{"crop_scale_min": 1, "blocks_per_level": 2, "upsampling": "nearest_conv", "beta1": 0.8, "eps": 1e-08, "max_grad_norm": 1.0, "epochs": 34.2, "weight_decay": 0.0}
Rows from block 2, named by matrix and row number. Each number is 128 + 24 x the weight over its row's rms, rounded and kept within 0 to 255. All counts start at 0. Numbers have three digits each. After the name is the row's rms in percent of the matrix's.
# conv: 3x3 conv (model.enc.1.0.conv.weight, 192x192x3x3), inputs 5-9, a 3x3 kernel for each
conv.0 102:158161177141110119129092108151151168125121079152142139122126095132125057148150114135125119121115091148146140135145127130129095120122099
conv.1 095:091110097125139127160183164138133147154152170144146140135114125148119144146121127126125124135116128143121112115093111134121132145153160
conv.2 100:093108093130128124096097127140151130111129175090104140129133121109154154112141169125141160105141160119135147131107105133152151101117146
conv.3 101:148093090154079081175095093141107117151094115132108111143104123141107122133105105115126145124133171113121135153099096145103064148107094
conv.4 103:086098089096103084085091094126134134127124121148113108113138165113113180118104162125129169117122185115101149097121127109116136113119139
conv.5 102:090128110092127115122132122140130114180166151148134130158150135180201179124144128156165141168182158133144130147134158134140138117115110
conv.6 105:102104109091075096110102105112093087110082069118119118122116121118088105144118125112129127105123137119134134141109110125066083129101119
conv.7 103:112107121129129149136134150131122148138131147139119115133116116138125132133114115126126112141138118145146120108087082122100108117105123
conv.8 101:107124155136140143146151141156172143139123133099124155160125153139068128120098146135114115163113124146129150121111147074070142083099142
conv.9 098:133132118145132118171142099112153136149127130141124129107168137111128128135118133123152115142138137152155182125144150121114118122114070
conv.10 100:159144145148127120151121122163129129168113116162128117126130197116117190128113174139137164105119165106108140119147138135146142141144144
conv.11 102:114099114149120145112079111153151161159122133105067080135159173121119144098089120152146152130114139112113135142144132132140126118118100
conv.12 097:115103080111091090139121095152137123137114117149128124137123121133115127141114125152136123143119104157126111097093116097108129111119140
conv.13 101:102119103132155146120139123150178160179188137131112097162192159170162127152115097161185150154138127143129124137149147154140116128099095
conv.14 101:139128103127115111130118123134142138109126135114147138131121135124115140111140127132140162113143176114148157142091069125080077123106107
conv.15 104:144144129126111095134132113139117129147100087150148119132122142164115141181148138133115139147101124161130132129137112122138122131150128
conv.16 103:073085099089090117116087104126111112144068109130086120136115135148089140128100145167132116164121130142113140104118126113120144111110117
conv.17 099:122104110117117123154168167137135109133146136120151141123099071112095089101099101139135112114112109098105086137094092127110110144136141
conv.18 098:113124111122127120145147123151146133145149154155145136142116108143127129136121104133129121122119112140135121133104100130112114131118112
conv.19 099:113109109114117110091089074136108123124123119127109105126140171111139154143140142134127140111121127119114125134151163145160175145156154
conv.20 092:113121111122126119161167156132133123159153165151146143130103085144119131142125122113098103134109123129108109141116116134123117156160143
conv.21 097:109116114125121122153154149132125128145148148144159146138112108147126122138122111109095115136119124145126134138116094128109093139129110
conv.22 100:120137123140126124128126144130131126132162157131150126139111146152155177129146129137118158155169196153167157133117120136121128122117108
conv.23 103:134119145141131157151145142103116156158187162104114108110141172137147148116115106118160171133127131136146130129135140126117123098098097
conv.24 106:172166166150148159147134144129126104131128124125153154057051078082095111101130128109107115109112118101119118103106119108120140138137142
conv.25 091:115111115111140151121147146140135121139116112126144128117096078136103107119108113133105081125083071147112096118133120113138145108146167
conv.26 101:114108122096092083102083097143148120126103109120104136120100108093057083114103109142133129125113114120123131090067107064026080130106108
conv.27 101:128119097141120107158115111179130113170128122165117132180124103174137119143123106166128103162134114159142120123099095134110133139127117
conv.28 105:090115100121134134103092108118144158114121168127096132123158117109146169109125161126144144095140168129145180126128107134137146118114128
conv.29 099:127128108153147128157161146146195147138189126164188142165181165168154114166153124134150152131145146151167163156137127146102091135106095
conv.30 102:135087070134093091178103120167120114151096123175104126161112101152106107152103090173124118167117113148110114111107100118126132136118119
conv.31 099:075124106117150136121139124136177155168176185118116151160173151158158153107106138181176155158139137152135153115143143117136143092099110
conv.32 101:147127148159125134165115128156170134117123115117135147139116114130091122126132145157139117149126117121135131097095139103097149128128149
conv.33 100:188179162180178143179167130159163119176161120159155111149139113146141111159156127178150106182146101151148112120122163119123165138154166
conv.34 100:105099150094072129134092133090124114135142086138133104106146101171161085163148110127150113144133093169169121107143140131121109124116123
conv.35 098:124126116111117102090094085146136141137119131136111133111091091125104110133127143106092090126110115134124122109082093110102109094107126
conv.36 099:120120117116133119120142115136140128127143135122119117116121140103149135098118126137138131135181137137152133088102135072099129087105141
conv.37 105:119115122129126128115123120126149156127174172101121114155146146147156134125133113161164153146172155128144154132126123133116102123114093
conv.38 102:148135083132135109140142116100094135123133141141138124081111182121150155133156115100129201109142174123140143110120121141143114137126093
conv.39 099:130120126124108126153119114106114158148130136164137135116154169124134141148129123112134138128162166124148155134149148138131142159135138
conv.40 098:142117086131116078156133114146131122130134125143142123116108121110137144125134131120131142134170172140156155123084085091083084119121123
conv.41 101:138109109138115122148115121145126134135128173130117150114146136134158144119141123136154182116139145098110119108118125156166154132153142
conv.42 097:131143149111119115130120137145193140119157118124152126157132133154110108134121106147151158134130143121124118142096093151097092157130112
conv.43 096:129113097119107099116113097149145139107108125146141133116112118110103101135121114132129114127107095148125109100086129093108125104108134
conv.44 103:131129123150170172140140153150153158108110125120092103158185166108129121134138138147151151120156147115130122137147136123114120143140139
conv.45 100:099113113139155117131153137135129132117146152131110124123129136110146147112106128148154158136164150151149165111117124099100117108109118
conv.46 101:137137138147133127159130121150137109169112101136103115128120109160106143141102162161124091185116102183119140098118153109129152110131135
conv.47 100:126110100122118121135120123133143122116126177095127169117122125115147153121156157118141168102146183108140155127098124149147146142150148
conv.48 099:135139092167151113146150121141145127124147156084130176124109098128148126088158149126144168120153171107151154119104058141129108110126131
conv.49 101:099094146088074138124122165135139141137154142128115111126140126129165112129131104121157124148217131149171116116116141104097110118108123
conv.50 097:127150090147153115160142107145111110142098133156096128142122119132126152143103153162122120149125130140108134116133113125150135144141119
conv.51 107:093094094109103096162150137124137141160173168180190190132153153139160154122138140128137125127146134134145150127128149119116128127126133
conv.52 100:127117108136137132136143124126139116134142129118134112108094071122096098119098097130113101120086091113098091112116099109125122130139146
conv.53 098:113102150136117152143123153150133137137116134129119111167157153123140144124134148164153127141165138148169143112123141091093122105115135
conv.54 096:098062108093071120110080124136125126127110104167152109140140137131137130157163121146134120147139110166160123118102101124135126141136122
conv.55 101:097085083093082104107094127126125121124134156083094098131149130134173157087106114132169173129166169075092106138116123148130135121118116
conv.56 101:110107115113112110109118130136118139116124138116124134130129146112140143106130150143153154138165164127164159107097123084086125098112133
conv.57 101:129130103128122111134122127128141136108134142117143139124114129112113141106133129122149165109144177114151150138091070121088077120110104
conv.58 101:101098144124111152135123151172116129142102144152128135133129139101111153122153159167148137132145152150167164077092131074107124084123138
conv.59 094:121115116105108116120123124162140134154144120159154126141095099140117104140116106138124121144115109162136102114101109100097114094099134
conv.60 095:132120119140123127131114119133149148149149155144145138140182189129169181130152150113146142128140148115131137174176161162172146150139115
conv.61 101:123122102149133120127112097189159138175114102142089086183148158148107121117096096151130148135106116143121136157147135129118112110080065
conv.62 103:126131121157162155161165141092087114175194157131110100108112131169158153131119123140137135153143127158140158116142152124140143119104124
conv.63 103:103108118126122116139135125130138142131121149131124126132118120128128136130119123131124110130133121147150117112091107120101120125098124
conv.64 104:098095121106091106114118122138122113133111111139130145091052074071030058119137132115108108100090100111137134110088119094081099125118119
conv.65 101:120136151133138132136151147163110131158078132155121141131108154110087163113121174149111143138093159136108161095123133099133131109147136
conv.66 093:097107097096104112146157143139140140154149150143138127141108118142116134152117123120109099139116113146122113126112127114115124141145147
conv.67 101:105120110105126113119132120104147120126160133142177139135157130162198155167193129130141125148166145165150125128154138142160131132151115
conv.68 101:166157088147142103125127108132127123134135150136157139104115156133158189148178163116127166123145201146169157135121122147129132140137131
conv.69 097:130150134143164145122136130139148127149161164117107123189166131164165143123116116201179120176164116156143113115127137110121138089101116
conv.70 100:129105100111090099112102114133131129117121134140149141122131139123135148128151147118140156121159177133170164127087090121095094123102117
conv.71 099:117086148112087147115097168112145153106133131091096131137170128129164098119145111129175130117167119137171150144129121125098087116101093
conv.72 103:120122110115145123133158128116131121107155113129111088132146132107152100133115097113122113134162120129110109123130129113108100129111121
conv.73 098:112130129129125110082095081150125129117142140118157129117102114114141113156182136134112117122135117169192158115144112129142109131131098
conv.74 105:160157159128121125141120137094058072129120129167196163082078105131130161171169149107104120132124127157162146110122125115133137122126136
conv.75 098:126140121155149142160140115138112129148076139132071128115104121116096161116088147143115141136110146108095142114121127117125150125122123
conv.76 102:113124133136138157127130145117142136125153138118127111133176176137162148133138099129155139123135122130142134147142153161140126142117090
conv.77 103:108124144153159172115132151147150152140155153114127129137148152122162140119146108130145160136142150138147137136139124138138110128126099
conv.78 099:102109119141133145145144157129166150148159112139150147149150153162114111156128126141142137129118109169178167132126150129072102124073110
conv.79 102:132128123165162156120104106129113138142131134139128126107073087131116121135125126074062072124123115141152146128095100137123124106089107
conv.80 097:132115082160147107162138111130141138130119134138116117127139156119148171125134155160161181127147173148164210130136114111111098132121105
conv.81 099:138133120116106101122116104161165148117111126111127139130122129105082090121115097158159161124125142130123123091058075061000023129109085
conv.82 100:108113138140144128122131127142182144139160105114123110165165150151112106114092100137163141128140130121136139158122145151075104140078117
conv.83 103:128130108110106095119103103138145126119113087112101099111114085087072039118122096130141128109124119119137132103087082100053055121102096
conv.84 099:168150107130113072152135114135131099127131129128139184115114080119149129127171185128135124134148144130164159115104105100116143136164176
conv.85 101:118129135118109125136127138130134128106104101100114117126125129094075101120116118136149139112127127111112110107078100091038078130108124
conv.86 096:135131130133126116112115114150139125137168124142150108125131122100153133122154137154159120147177113142150110079114149087128167101139157
conv.87 097:124123125127125120148131123156152124157148138162164135132108100134115107141116107145125113135111104151128112107102103120112123112111115
conv.88 096:123142138123127122128150165123123121117161153094123138135107122129142150103126143135126148117142163131178198150125134139113096125098096
conv.89 099:128129156156154181149148167145163145125141157129128124138134112117141118094119106148164138136177148105139094131091111135117137116118134
conv.90 096:090109081104121104147160138143145145155147151149133134150119131147112135145122132132112123134122124146115124126111106122108117142144138
conv.91 097:129134101128123101116118131167143112136135157101123158135121098139166155118176159147152147145168170117154132130100114141130135129138144
conv.92 104:114124122089102125107113126111110114086063076121118109119134143071089123119124139122143134106139130132136132122111130089078112105108137
conv.93 102:113111105137135127151139126145137137145137155134120127130114116145129132124112103126118108136128110147142123112101113120107122124108115
conv.94 093:109118103131134122168176154123139137155155163148149136126112102142119140151121127103096109126105130144107112145118102136129119159169157
conv.95 100:139136111147158129137157130111108128129142147138104128093097133119139124128105116103099131122143144156140168112127138109112113123109099
conv.96 101:131108139128135175137144179127110155121115169138125159152135134133161143138162144156142150168190170165186161124124101115111109131124119
conv.97 099:121122124088088092091088106154141133119107119107115135115122123103090086134116104159156146140144125128137128061043108049000064124097104
conv.98 098:141104102147113117150111106153109132146113133173129124148131119132145115156147119131130122118159128154172148144121110148104090149114096
conv.99 101:104135133107140121116146137146105144143144157133144150122098148140140160137139159132110162163163202144156209109125124117112110127121114
conv.100 098:114124118140148148132123122154165154147116129128104110167166161131114106123089081151151163132118126142133145138133114140118098109080052
conv.101 093:103113086127148128147158135137148157139150164138146140134111138142104134134099117113091118111079110126108129119119103146123117138124117
conv.102 107:100101121113106118123115127135132117127094082117105121110087095079048074123118126106102114097082104116112127131100120115083098129122126
conv.103 097:084092090093092084133118092157138127137117130141113115139110098134125119140120112139135122131113110138124113120086092124115116138126127
conv.104 103:090112093111125109116126134136131142113132181087117163128116103109128150095137167114123154105123172109129168118112078119120123106133134
conv.105 102:075084046088087042131120070147159138113125125138134109136122170121113147131124144142136169120113120150127129111099134112109130130132146
conv.106 104:109120129118146161107116140107123135117156172107118113180180162181207170150163132170173151162185155150162141149145123136122120130119109
conv.107 096:120103103121109119128110098164142139125109110144136132129113104128113105137118115136133122136119100151139111100095103097110132102119139
conv.108 104:121129144119159176131152170105114117120142163099109123151137107153174145130147125177159126181181126159169122133131113117118126115108117
conv.109 097:107121141074095124093110143136156156133123140131134155124113125143095102132108105150144158146139137139140127070044112098020096127083106
conv.110 100:127110113131127136113108107121116122088086107099091112073067077076078094110117107095099100060062077113118114117101120125113124120122124
conv.111 100:105116131127136115151136136173117134156088140156109138124101143114095172117115156158122151158116176144119145079115126084122130103142150
conv.112 107:136148141143137133175181174154154135155161155167169184155149143146147139134156148131124110159153153153150146147154155116131122126147137
conv.113 102:092121117129110120164134124141104118147063123152086123127095131132085156138102154157114126157115154137110157094114131105115126129136120
conv.114 105:123133113143136116168179162180168135137134133188196190161146151156156162174172193130129131150154146162163159117130137118119139132139155
conv.115 099:092096109118124121173166169124123118131129145130152151111117127121107154123125155086114113135144184151177202127112135101061102121081117
conv.116 095:096103110134132134180167165140136143118126149149144173122094104122092112117113113166160167144130137122110099077032071100083093146131131
conv.117 103:129119135123108120139112118141147156125109089117082114108117110087046064113094112123139140117102100131120137102102112086058082105095104
conv.118 098:118142118134132126136137115155136125159135149154125144160143162168153180155147173157147146161136142161140153138136144144147144132140119
conv.119 096:108131076141152110134132115128126135130105166131091130146142141145151168142137167155134151153137158144117143130145113145182142144154123
conv.120 101:128129105116115109114121124146128135143132172126137127124133176140163197147159175125140188126143215130138170129113146151141148142131133
conv.121 097:111113078123111079109107117150138102118132146081107161143126092124160137094164152145136145135143152118145135125103097121141123097120132
conv.122 095:117121101118119113148141104161152125139131131167166144142118115136121114151129106138129109133106095158148117115107121110110117119118112
conv.123 099:124106090119103104120120123134122125125137136130131131121123137122134154117138148117137142128159178121161173133095103119085093121103115
conv.124 103:095104085157150129144142112153154136182182150119106098162167132146139100124098071138136131139136123120105109158141103142130105124112088
conv.125 103:135153145135153134154175165163140127168164150167174184155143142163169160151177187134131118176169156164159154126144167095112132109133153
conv.126 100:160166165137127146133112124143140155121095105140134129096119136083079107129122118132143133124111119145145161130128134125103113116102099
conv.127 098:114154158124147131117137150151140112144164152147180164138106110159132143146158118163128128170162154157189140129124152129116131126108096
conv.128 097:120119095114130104096121101170190172156183190114131135143176163152193183156166143134146176133153185130142152136142122142141110143142108
conv.129 100:120117115102098122119139157111103126111123142143140151110115131105140137145150144117122124131146128163185164119137124090105112106105118
conv.130 107:125126124122097104140119124170142123127064068116105117132124122089055078141129137160144135124107120140140151115108126092070083120111107
conv.131 099:111066133116074133116090142134159150134150128118114135141156127147148110124143115151179153135152133130168154133112116135097081135101094
conv.132 098:118112135126121107163152139143140132139128137124135120121113136117113145107117135110122125141159193127157165122094128086046092117107126
conv.133 104:134158173128155166114138148122130154134153162113124143176160148198191165173158149165156152167167140142153138159139143137113136132112126
conv.134 098:152117142159117133153109139160122128148112142174127132148143154133163163150152145170162146151186162174178141110115118102106119121126123
conv.135 100:121118110106104111115111124135136137117125133116125123127134145117140156110132148137154146146174160133161147096102131077087124103105141
conv.136 103:159145137157145147147140143142164159142178165125137135143178156142175131135136124121137126128162144122150145153160152132122104121106098
conv.137 099:179171164158131146136103102154162155130129129148139144124140125117118118115111107130133124105113108115141143146143138147122113124090057
conv.138 096:114105101132123110146138119165137119140122127163142139146109118136117126142113117154143111137108101166140119089092125101104128099102119
conv.139 103:084079072094099097134133094087082075131146124150150102125127115165165133155155097116125123136132129157130111138145115167166132140134105
conv.140 103:119113122105093095129107108136129112115082081104095124114101098083049055115113109139130135109111103122128130101076103076038066125109105
conv.141 099:106094117125117111161131131173126137160096140142111134129122130133090150117101145160138146145120163132113149104111120083111114109126142
conv.142 103:124112134124121126122126129143119148140135151148111128121122140114144133118124123121137135127185147142157148138103124115097107131106112
conv.143 100:107091132121104155108097138103151141117160128088126104117162131146163122111134109119202150113174131105172140135119119140111111128101101
conv.144 095:110124095152148117151131109117115147116110173133086146128144144128142173121130172137131155132117149127108139134159131143187145135159125
conv.145 104:123128120130152138087106093128154150097142147106114124115139113096142102102131106128150153122144127117132118126122103133137114121125125
conv.146 100:127120100117100090114102106125132122113123129120132126118136156120126147125138146127145165128153187118164181133096094123093089118106118
conv.147 102:102117142119131143126145146129142120166180139164182159143123127175131120171148137130115116179142125206192168122109137119082115127106123
conv.148 096:128125118121135127126108094151151134132134113147153129114096085124114095138128111128129118132105099153136112094097088106118117100116124
conv.149 098:102122138077103130098129154148158150130135135139154148126128129143111111161128110137153158142133143145140145123048081134040061152098101
conv.150 099:117115071142129093144128116148117105144132130104131133117110123132153135122155129133125162129141171126138127101105102126138128130160135
conv.151 099:148141117156148113137153118146109114125154145125124124138114153117145130135130115121108143129142155181162174135155141094121105107123088
conv.152 104:114119119104095110129116123093094080077076068102118115098103106103074086139119104104119122093115123110124111127101101125088082138122110
conv.153 099:126112117099095090107103115152140143123107137115135138103096126090069108130134125148137136130120143120144133064054108041001061150117123
conv.154 099:116120131106128126099124144153168140139139119118124121133135141130093105122093096146153144153140138138139126109071141098021101113066120
conv.155 104:123118139143135149167147161136145134152171125147157158166162153175146114173150119137128122165150125149162146144150153126107115124110112
conv.156 101:117133141119152140126142145115168147138169127115120132124137138136109096135110130115131124170166135144142145132115133117068095128084134
conv.157 096:112109103121126120128128128142149134126120111152153131115099088119100088131113111125122105125098085154137123106099091106103111101105117
conv.158 100:122113106119107114116107121141143123127142154094104148133135126137175158105145155136167162124170177093132136135106123149145146125136145
conv.159 097:149128081148137092142130126127110118122134144120103124123146152122145146100110124127134162116133151136159178146156139138118105108088087
conv.160 098:136102111144102115169129138129118093148120132151149139118115107136126144143129140095110087119138141139180187139094116148077103136074100
conv.161 104:136142141155139146122104126155100115110077127133141149119073122109081142146156164125096121122102142147153164106103115123122139137134135
conv.162 097:077090123067102128093128148134144145128124136123127147121113120133099112119106116137140135158146134142138127089044115071012097114083117
conv.163 102:103099066074071057095098076125140125111128115132115105140145192132141174120120144131146189111124147138127156164143145142125125115103110
conv.164 098:200176131179140103172134109159110116148126105168150108148127136158158149155149114138131154122130159135127125139136091155146099151149111
conv.165 098:122111111103096094070074067127117132127106132146117138091079095109101131129145160099084103096085119134118141112112109113118113103112114
conv.166 101:113125113147170139128149126132134132112160133071090101145141141117145136078093099162172152126165137097118104133125127131131145127117128
conv.167 099:158176128192183134160156109149169123150172128133134122108127141117142148114118136146151114141135114157151153081125161107132153101109137
conv.168 097:098105082117107095114112098146122134123116161110105126142138149128153175137155168146128158147128167141122138119134131128168138132165130
conv.169 105:158153151154140137143130129151177147117137113125130134137139089117111063116135108141141121124123101119134115157130122129114106120116110
conv.170 097:131100087127104118096052072141134162114092154126077124139172149125149177126113113155157151126131137144135140125137136132151155098095087
conv.171 099:108119128097101110080090094145150163115121151112104143138132151133136139151151151120123161107098121130120129129135124142158126131142131
conv.172 099:146136121099106114103114122141119164155138173168149157110128205124153211142154156115124208106142206124133185133138129135145126125112095
conv.173 100:127129094140137096157177114133151116160121097165157147147131125159097116167127157121130131131115141173153193143111099138101077127109099
conv.174 097:094119138075121133099129150129141147121125139120140149114115123119095115113100115141150149147140145133127115064045123061008110108096138
conv.175 102:134107119137130117130136127130116122128146136147123115118126147106148127122124127116119122128184136156177149142124135119094113124104114
conv.176 102:137093079128095095124111111124120117136143130150158127110119131129152144139140142110143151116162179131152158121089074125099078134123105
conv.177 103:116118123130136139115122120140126127122108112123116115084058056105069094131123140129115111117084089129114123089090098111098117130129151
conv.178 097:086098135070114133085119152148145143133119136122115148121123126120097114120101114145142136160140135147129132079055129072000110094069121
conv.179 103:088089065112095064156143096138137135129119113144128102124114145125126148128114130124122131131128116142134109106084114109101135129125152
conv.180 100:123110111125121113141132127144157162146164130148122111132137127157148091140119108116143137132160132129137138137110102147096063150097095
conv.181 100:132096096123088102130103124133123117126123130132143127124117135123115145124140136108138136124151171124162166139094099131089090136095109
conv.182 100:155115099140086081153096078133111122142090106152111106144123129142104119134100110122136135121126166103108160144117107152095062145112069
conv.183 101:102069105110083115120109137137151124142164132119115122133135125144141113123114117133152137129159136125150149139088123142078089135089110
conv.184 100:121112119112113118115129124135129133128124128120125121122128145107145147111127136138141135141173152132164137097090131073088132095108144
conv.185 102:115088123104068137111062131112124137092114166128110122097165155067179172094157145108145147076144168098138138118134125125136126118121121
conv.186 098:142127111135119110161141128146140132139131123157145123121108098116105099132111104138123107123098088144124106101099112098105108106115122
conv.187 100:119123119119132121123145121131128132127152156128125119119119132103143134104111124126137131118182140141168138119117136092086121102090122
conv.188 101:119107098125125108103105084132132124108104107114117102097089076100102102127128125121120107111099102116116101079089096089103121112120142
conv.189 105:121136121131140121152154145130131125154153144182191203135146149161167181136152170138142146133143133154156159134136151126139155117126132
conv.190 096:100112118103138137124152152112124129135126139124138148083086125113094135133111137088094085125108124170153152093098157078076145091081121
conv.191 099:118123101139127113158157161136130109185166157153141113147106106193163150152146105136112132155139159153135113136100092158148120146137107