config.toml
model = "image colorization model"
dataset = "regions of photos with short descriptions (Visual Genome)"
train_examples = 101725
image_size = 32
crop_scale_min = 1
horizontal_flip = true
color_jitter = 0.1
task = "colorization"
loss = "mse"
arch = "unet"
norm = "instancenorm"
activation = "relu"
widths = [96, 192, 192]
blocks_per_level = 2
block = "plain"
attention = false
upsampling = "nearest_conv"
init = "kaiming_normal"
optimizer = "adamw"
lr = 0.0025
beta1 = 0.8
beta2 = 0.98
eps = 1e-08
grad_clip = 1.0
steps = 27200
batch_size = 128
epochs = 34.2
lr_schedule = "cosine"
final_lr_fraction = 0.05
warmup_steps = 1360
weight_decay = 0.0
Rows from block 3, named by matrix and row number. Each number is 50 + 12 x the weight over its row's rms, rounded and kept within 0 to 99. All counts start at 0. After the name is the row's rms in percent of the matrix's.
# conv: 3x3 conv (model.enc.1.1.conv.weight, 192x192x3x3), inputs 50-59, a 3x3 kernel for each
conv.54 100:48 52 24 51 56 26 44 55 35 63 69 66 53 63 61 52 59 64 62 59 61 50 48 48 47 42 41 51 64 59 49 65 69 45 54 58 48 43 36 50 45 25 43 39 32 31 48 29 42 56 33 43 59 44 42 51 54 51 59 64 54 64 60 52 56 53 57 69 57 69 78 64 48 62 56 43 61 54 51 62 61 58 57 55 48 51 55 33 28 33
conv.55 098:48 55 65 38 32 45 60 48 52 45 52 53 58 63 59 39 46 41 56 51 46 51 43 41 56 46 49 42 54 60 42 53 48 41 48 40 43 43 35 63 56 43 52 44 33 34 40 35 31 39 30 41 40 37 39 47 64 48 59 62 46 53 52 42 48 43 50 60 54 54 52 44 32 55 64 32 53 53 33 43 44 53 49 50 48 44 44 35 34 36
conv.56 098:37 39 39 46 51 51 31 46 53 56 61 64 62 68 66 65 65 67 59 59 62 57 58 58 44 44 35 28 55 61 33 49 59 29 40 60 41 49 44 45 47 32 41 42 31 32 39 33 39 46 36 67 75 60 38 43 56 46 51 59 45 46 58 43 50 51 43 62 51 58 68 60 23 52 52 29 50 51 27 49 53 59 54 54 57 52 55 50 41 43
conv.57 099:48 51 54 45 47 47 57 59 57 27 29 33 51 50 50 51 48 49 58 59 64 55 53 63 41 41 47 49 36 39 54 41 45 52 43 47 34 16 11 60 51 47 62 55 60 22 24 24 47 44 41 54 54 64 37 34 29 52 52 43 53 57 51 40 35 39 59 45 52 55 47 59 51 34 47 55 37 56 52 48 63 51 51 44 61 61 56 40 46 50
conv.58 098:38 44 53 47 30 50 53 43 50 43 34 31 54 48 33 71 65 55 45 41 48 51 38 37 63 51 50 27 42 54 48 49 60 44 46 56 37 49 55 37 43 49 36 30 39 41 40 37 39 43 44 43 50 67 40 47 68 52 54 68 54 54 57 36 46 56 38 60 57 44 57 59 19 39 46 38 47 48 36 38 41 48 47 46 52 49 52 64 60 55
conv.59 100:38 31 47 51 32 49 68 46 51 50 53 55 42 41 47 35 34 41 51 57 66 51 59 61 52 55 53 29 44 58 47 47 69 56 57 67 43 53 49 41 47 43 46 52 43 54 58 59 54 57 53 48 53 49 49 60 63 47 49 54 54 51 54 64 64 53 45 45 42 40 45 48 48 48 66 34 40 56 34 38 56 50 63 68 38 39 47 39 32 42
conv.60 102:57 55 43 65 63 47 57 65 44 26 27 31 31 25 29 46 34 33 53 59 57 62 70 64 55 60 47 60 65 57 63 56 56 58 54 55 52 55 40 56 56 47 39 43 50 45 53 37 57 60 43 58 59 48 47 62 58 61 64 61 51 56 56 65 56 56 70 70 59 63 63 53 69 56 53 67 57 61 53 48 45 64 76 76 68 80 74 58 72 56
conv.61 100:52 41 39 46 45 37 50 48 42 48 50 66 32 32 47 28 26 37 58 64 62 56 56 51 38 45 35 53 55 66 53 52 57 51 50 52 73 78 56 71 74 58 65 58 55 51 51 55 49 45 50 55 55 49 46 45 56 45 44 52 47 41 50 43 56 49 42 54 42 37 55 43 52 57 64 52 57 56 40 48 52 68 82 69 61 69 58 43 49 37
conv.62 103:53 44 54 50 47 58 53 49 67 55 57 56 27 32 37 30 41 46 35 33 39 37 35 42 53 51 57 58 57 59 52 50 47 51 53 50 63 51 64 48 49 63 50 50 70 78 72 75 49 47 56 45 42 45 57 61 63 51 52 54 55 52 55 57 60 69 48 44 52 47 46 53 58 50 53 57 48 52 53 43 49 40 56 61 35 37 48 39 30 37
conv.63 099:44 45 42 44 49 50 39 45 42 50 54 66 30 40 52 28 33 35 56 51 53 53 48 50 34 31 34 54 56 52 58 56 53 54 52 59 68 72 63 69 63 53 49 48 46 28 20 32 49 44 45 54 54 58 44 41 49 50 45 46 48 49 54 40 44 45 50 45 43 58 54 58 45 53 50 47 51 46 42 50 52 65 69 70 62 61 60 28 33 42
conv.64 099:72 56 50 56 53 36 39 55 34 40 42 56 44 41 48 49 44 34 57 51 58 45 38 52 59 44 58 50 46 63 61 51 52 65 37 26 61 63 47 62 60 34 56 57 27 46 59 58 40 53 44 37 40 42 45 52 50 42 49 44 43 44 38 52 59 67 50 52 79 50 48 62 31 24 40 44 28 46 52 35 32 46 46 48 38 39 43 42 37 36
conv.65 098:39 46 38 47 46 42 46 46 41 45 50 60 36 40 51 32 35 39 59 67 64 68 72 67 63 61 51 55 61 65 66 60 67 66 56 51 51 57 38 63 63 51 56 54 37 53 63 60 44 61 62 34 46 40 44 52 57 53 51 58 60 57 51 47 59 52 44 58 52 48 56 49 54 64 71 53 56 68 50 49 53 59 64 63 57 58 48 50 49 42
conv.66 109:69 55 55 69 59 51 73 60 48 36 32 30 51 51 53 63 63 61 36 29 21 54 53 55 45 51 60 48 36 52 53 45 73 52 50 68 55 44 45 68 52 41 68 51 41 41 52 51 51 57 50 40 54 49 47 47 47 62 55 55 55 46 51 53 52 40 53 48 52 34 52 50 53 29 48 39 36 64 42 56 65 30 19 21 58 56 57 58 55 63
conv.67 099:49 57 42 55 61 34 53 57 25 57 60 60 56 56 59 60 60 60 47 52 52 46 56 45 50 57 47 56 49 61 55 52 67 50 53 57 43 35 40 50 31 25 37 28 35 38 43 37 46 51 37 42 47 50 50 37 36 60 49 45 53 57 44 46 39 44 42 54 47 47 66 47 53 40 55 47 50 56 50 66 51 51 54 53 58 67 52 45 57 47
conv.68 098:55 54 54 62 48 59 55 42 55 62 48 41 67 65 47 61 53 34 41 56 76 39 50 56 38 41 44 36 41 61 46 30 51 57 46 56 65 54 61 73 62 49 72 60 42 63 49 52 83 76 67 59 51 51 43 47 52 48 48 50 49 48 41 53 63 66 50 48 53 41 37 47 55 57 60 54 42 54 51 41 62 49 55 64 56 65 64 52 46 45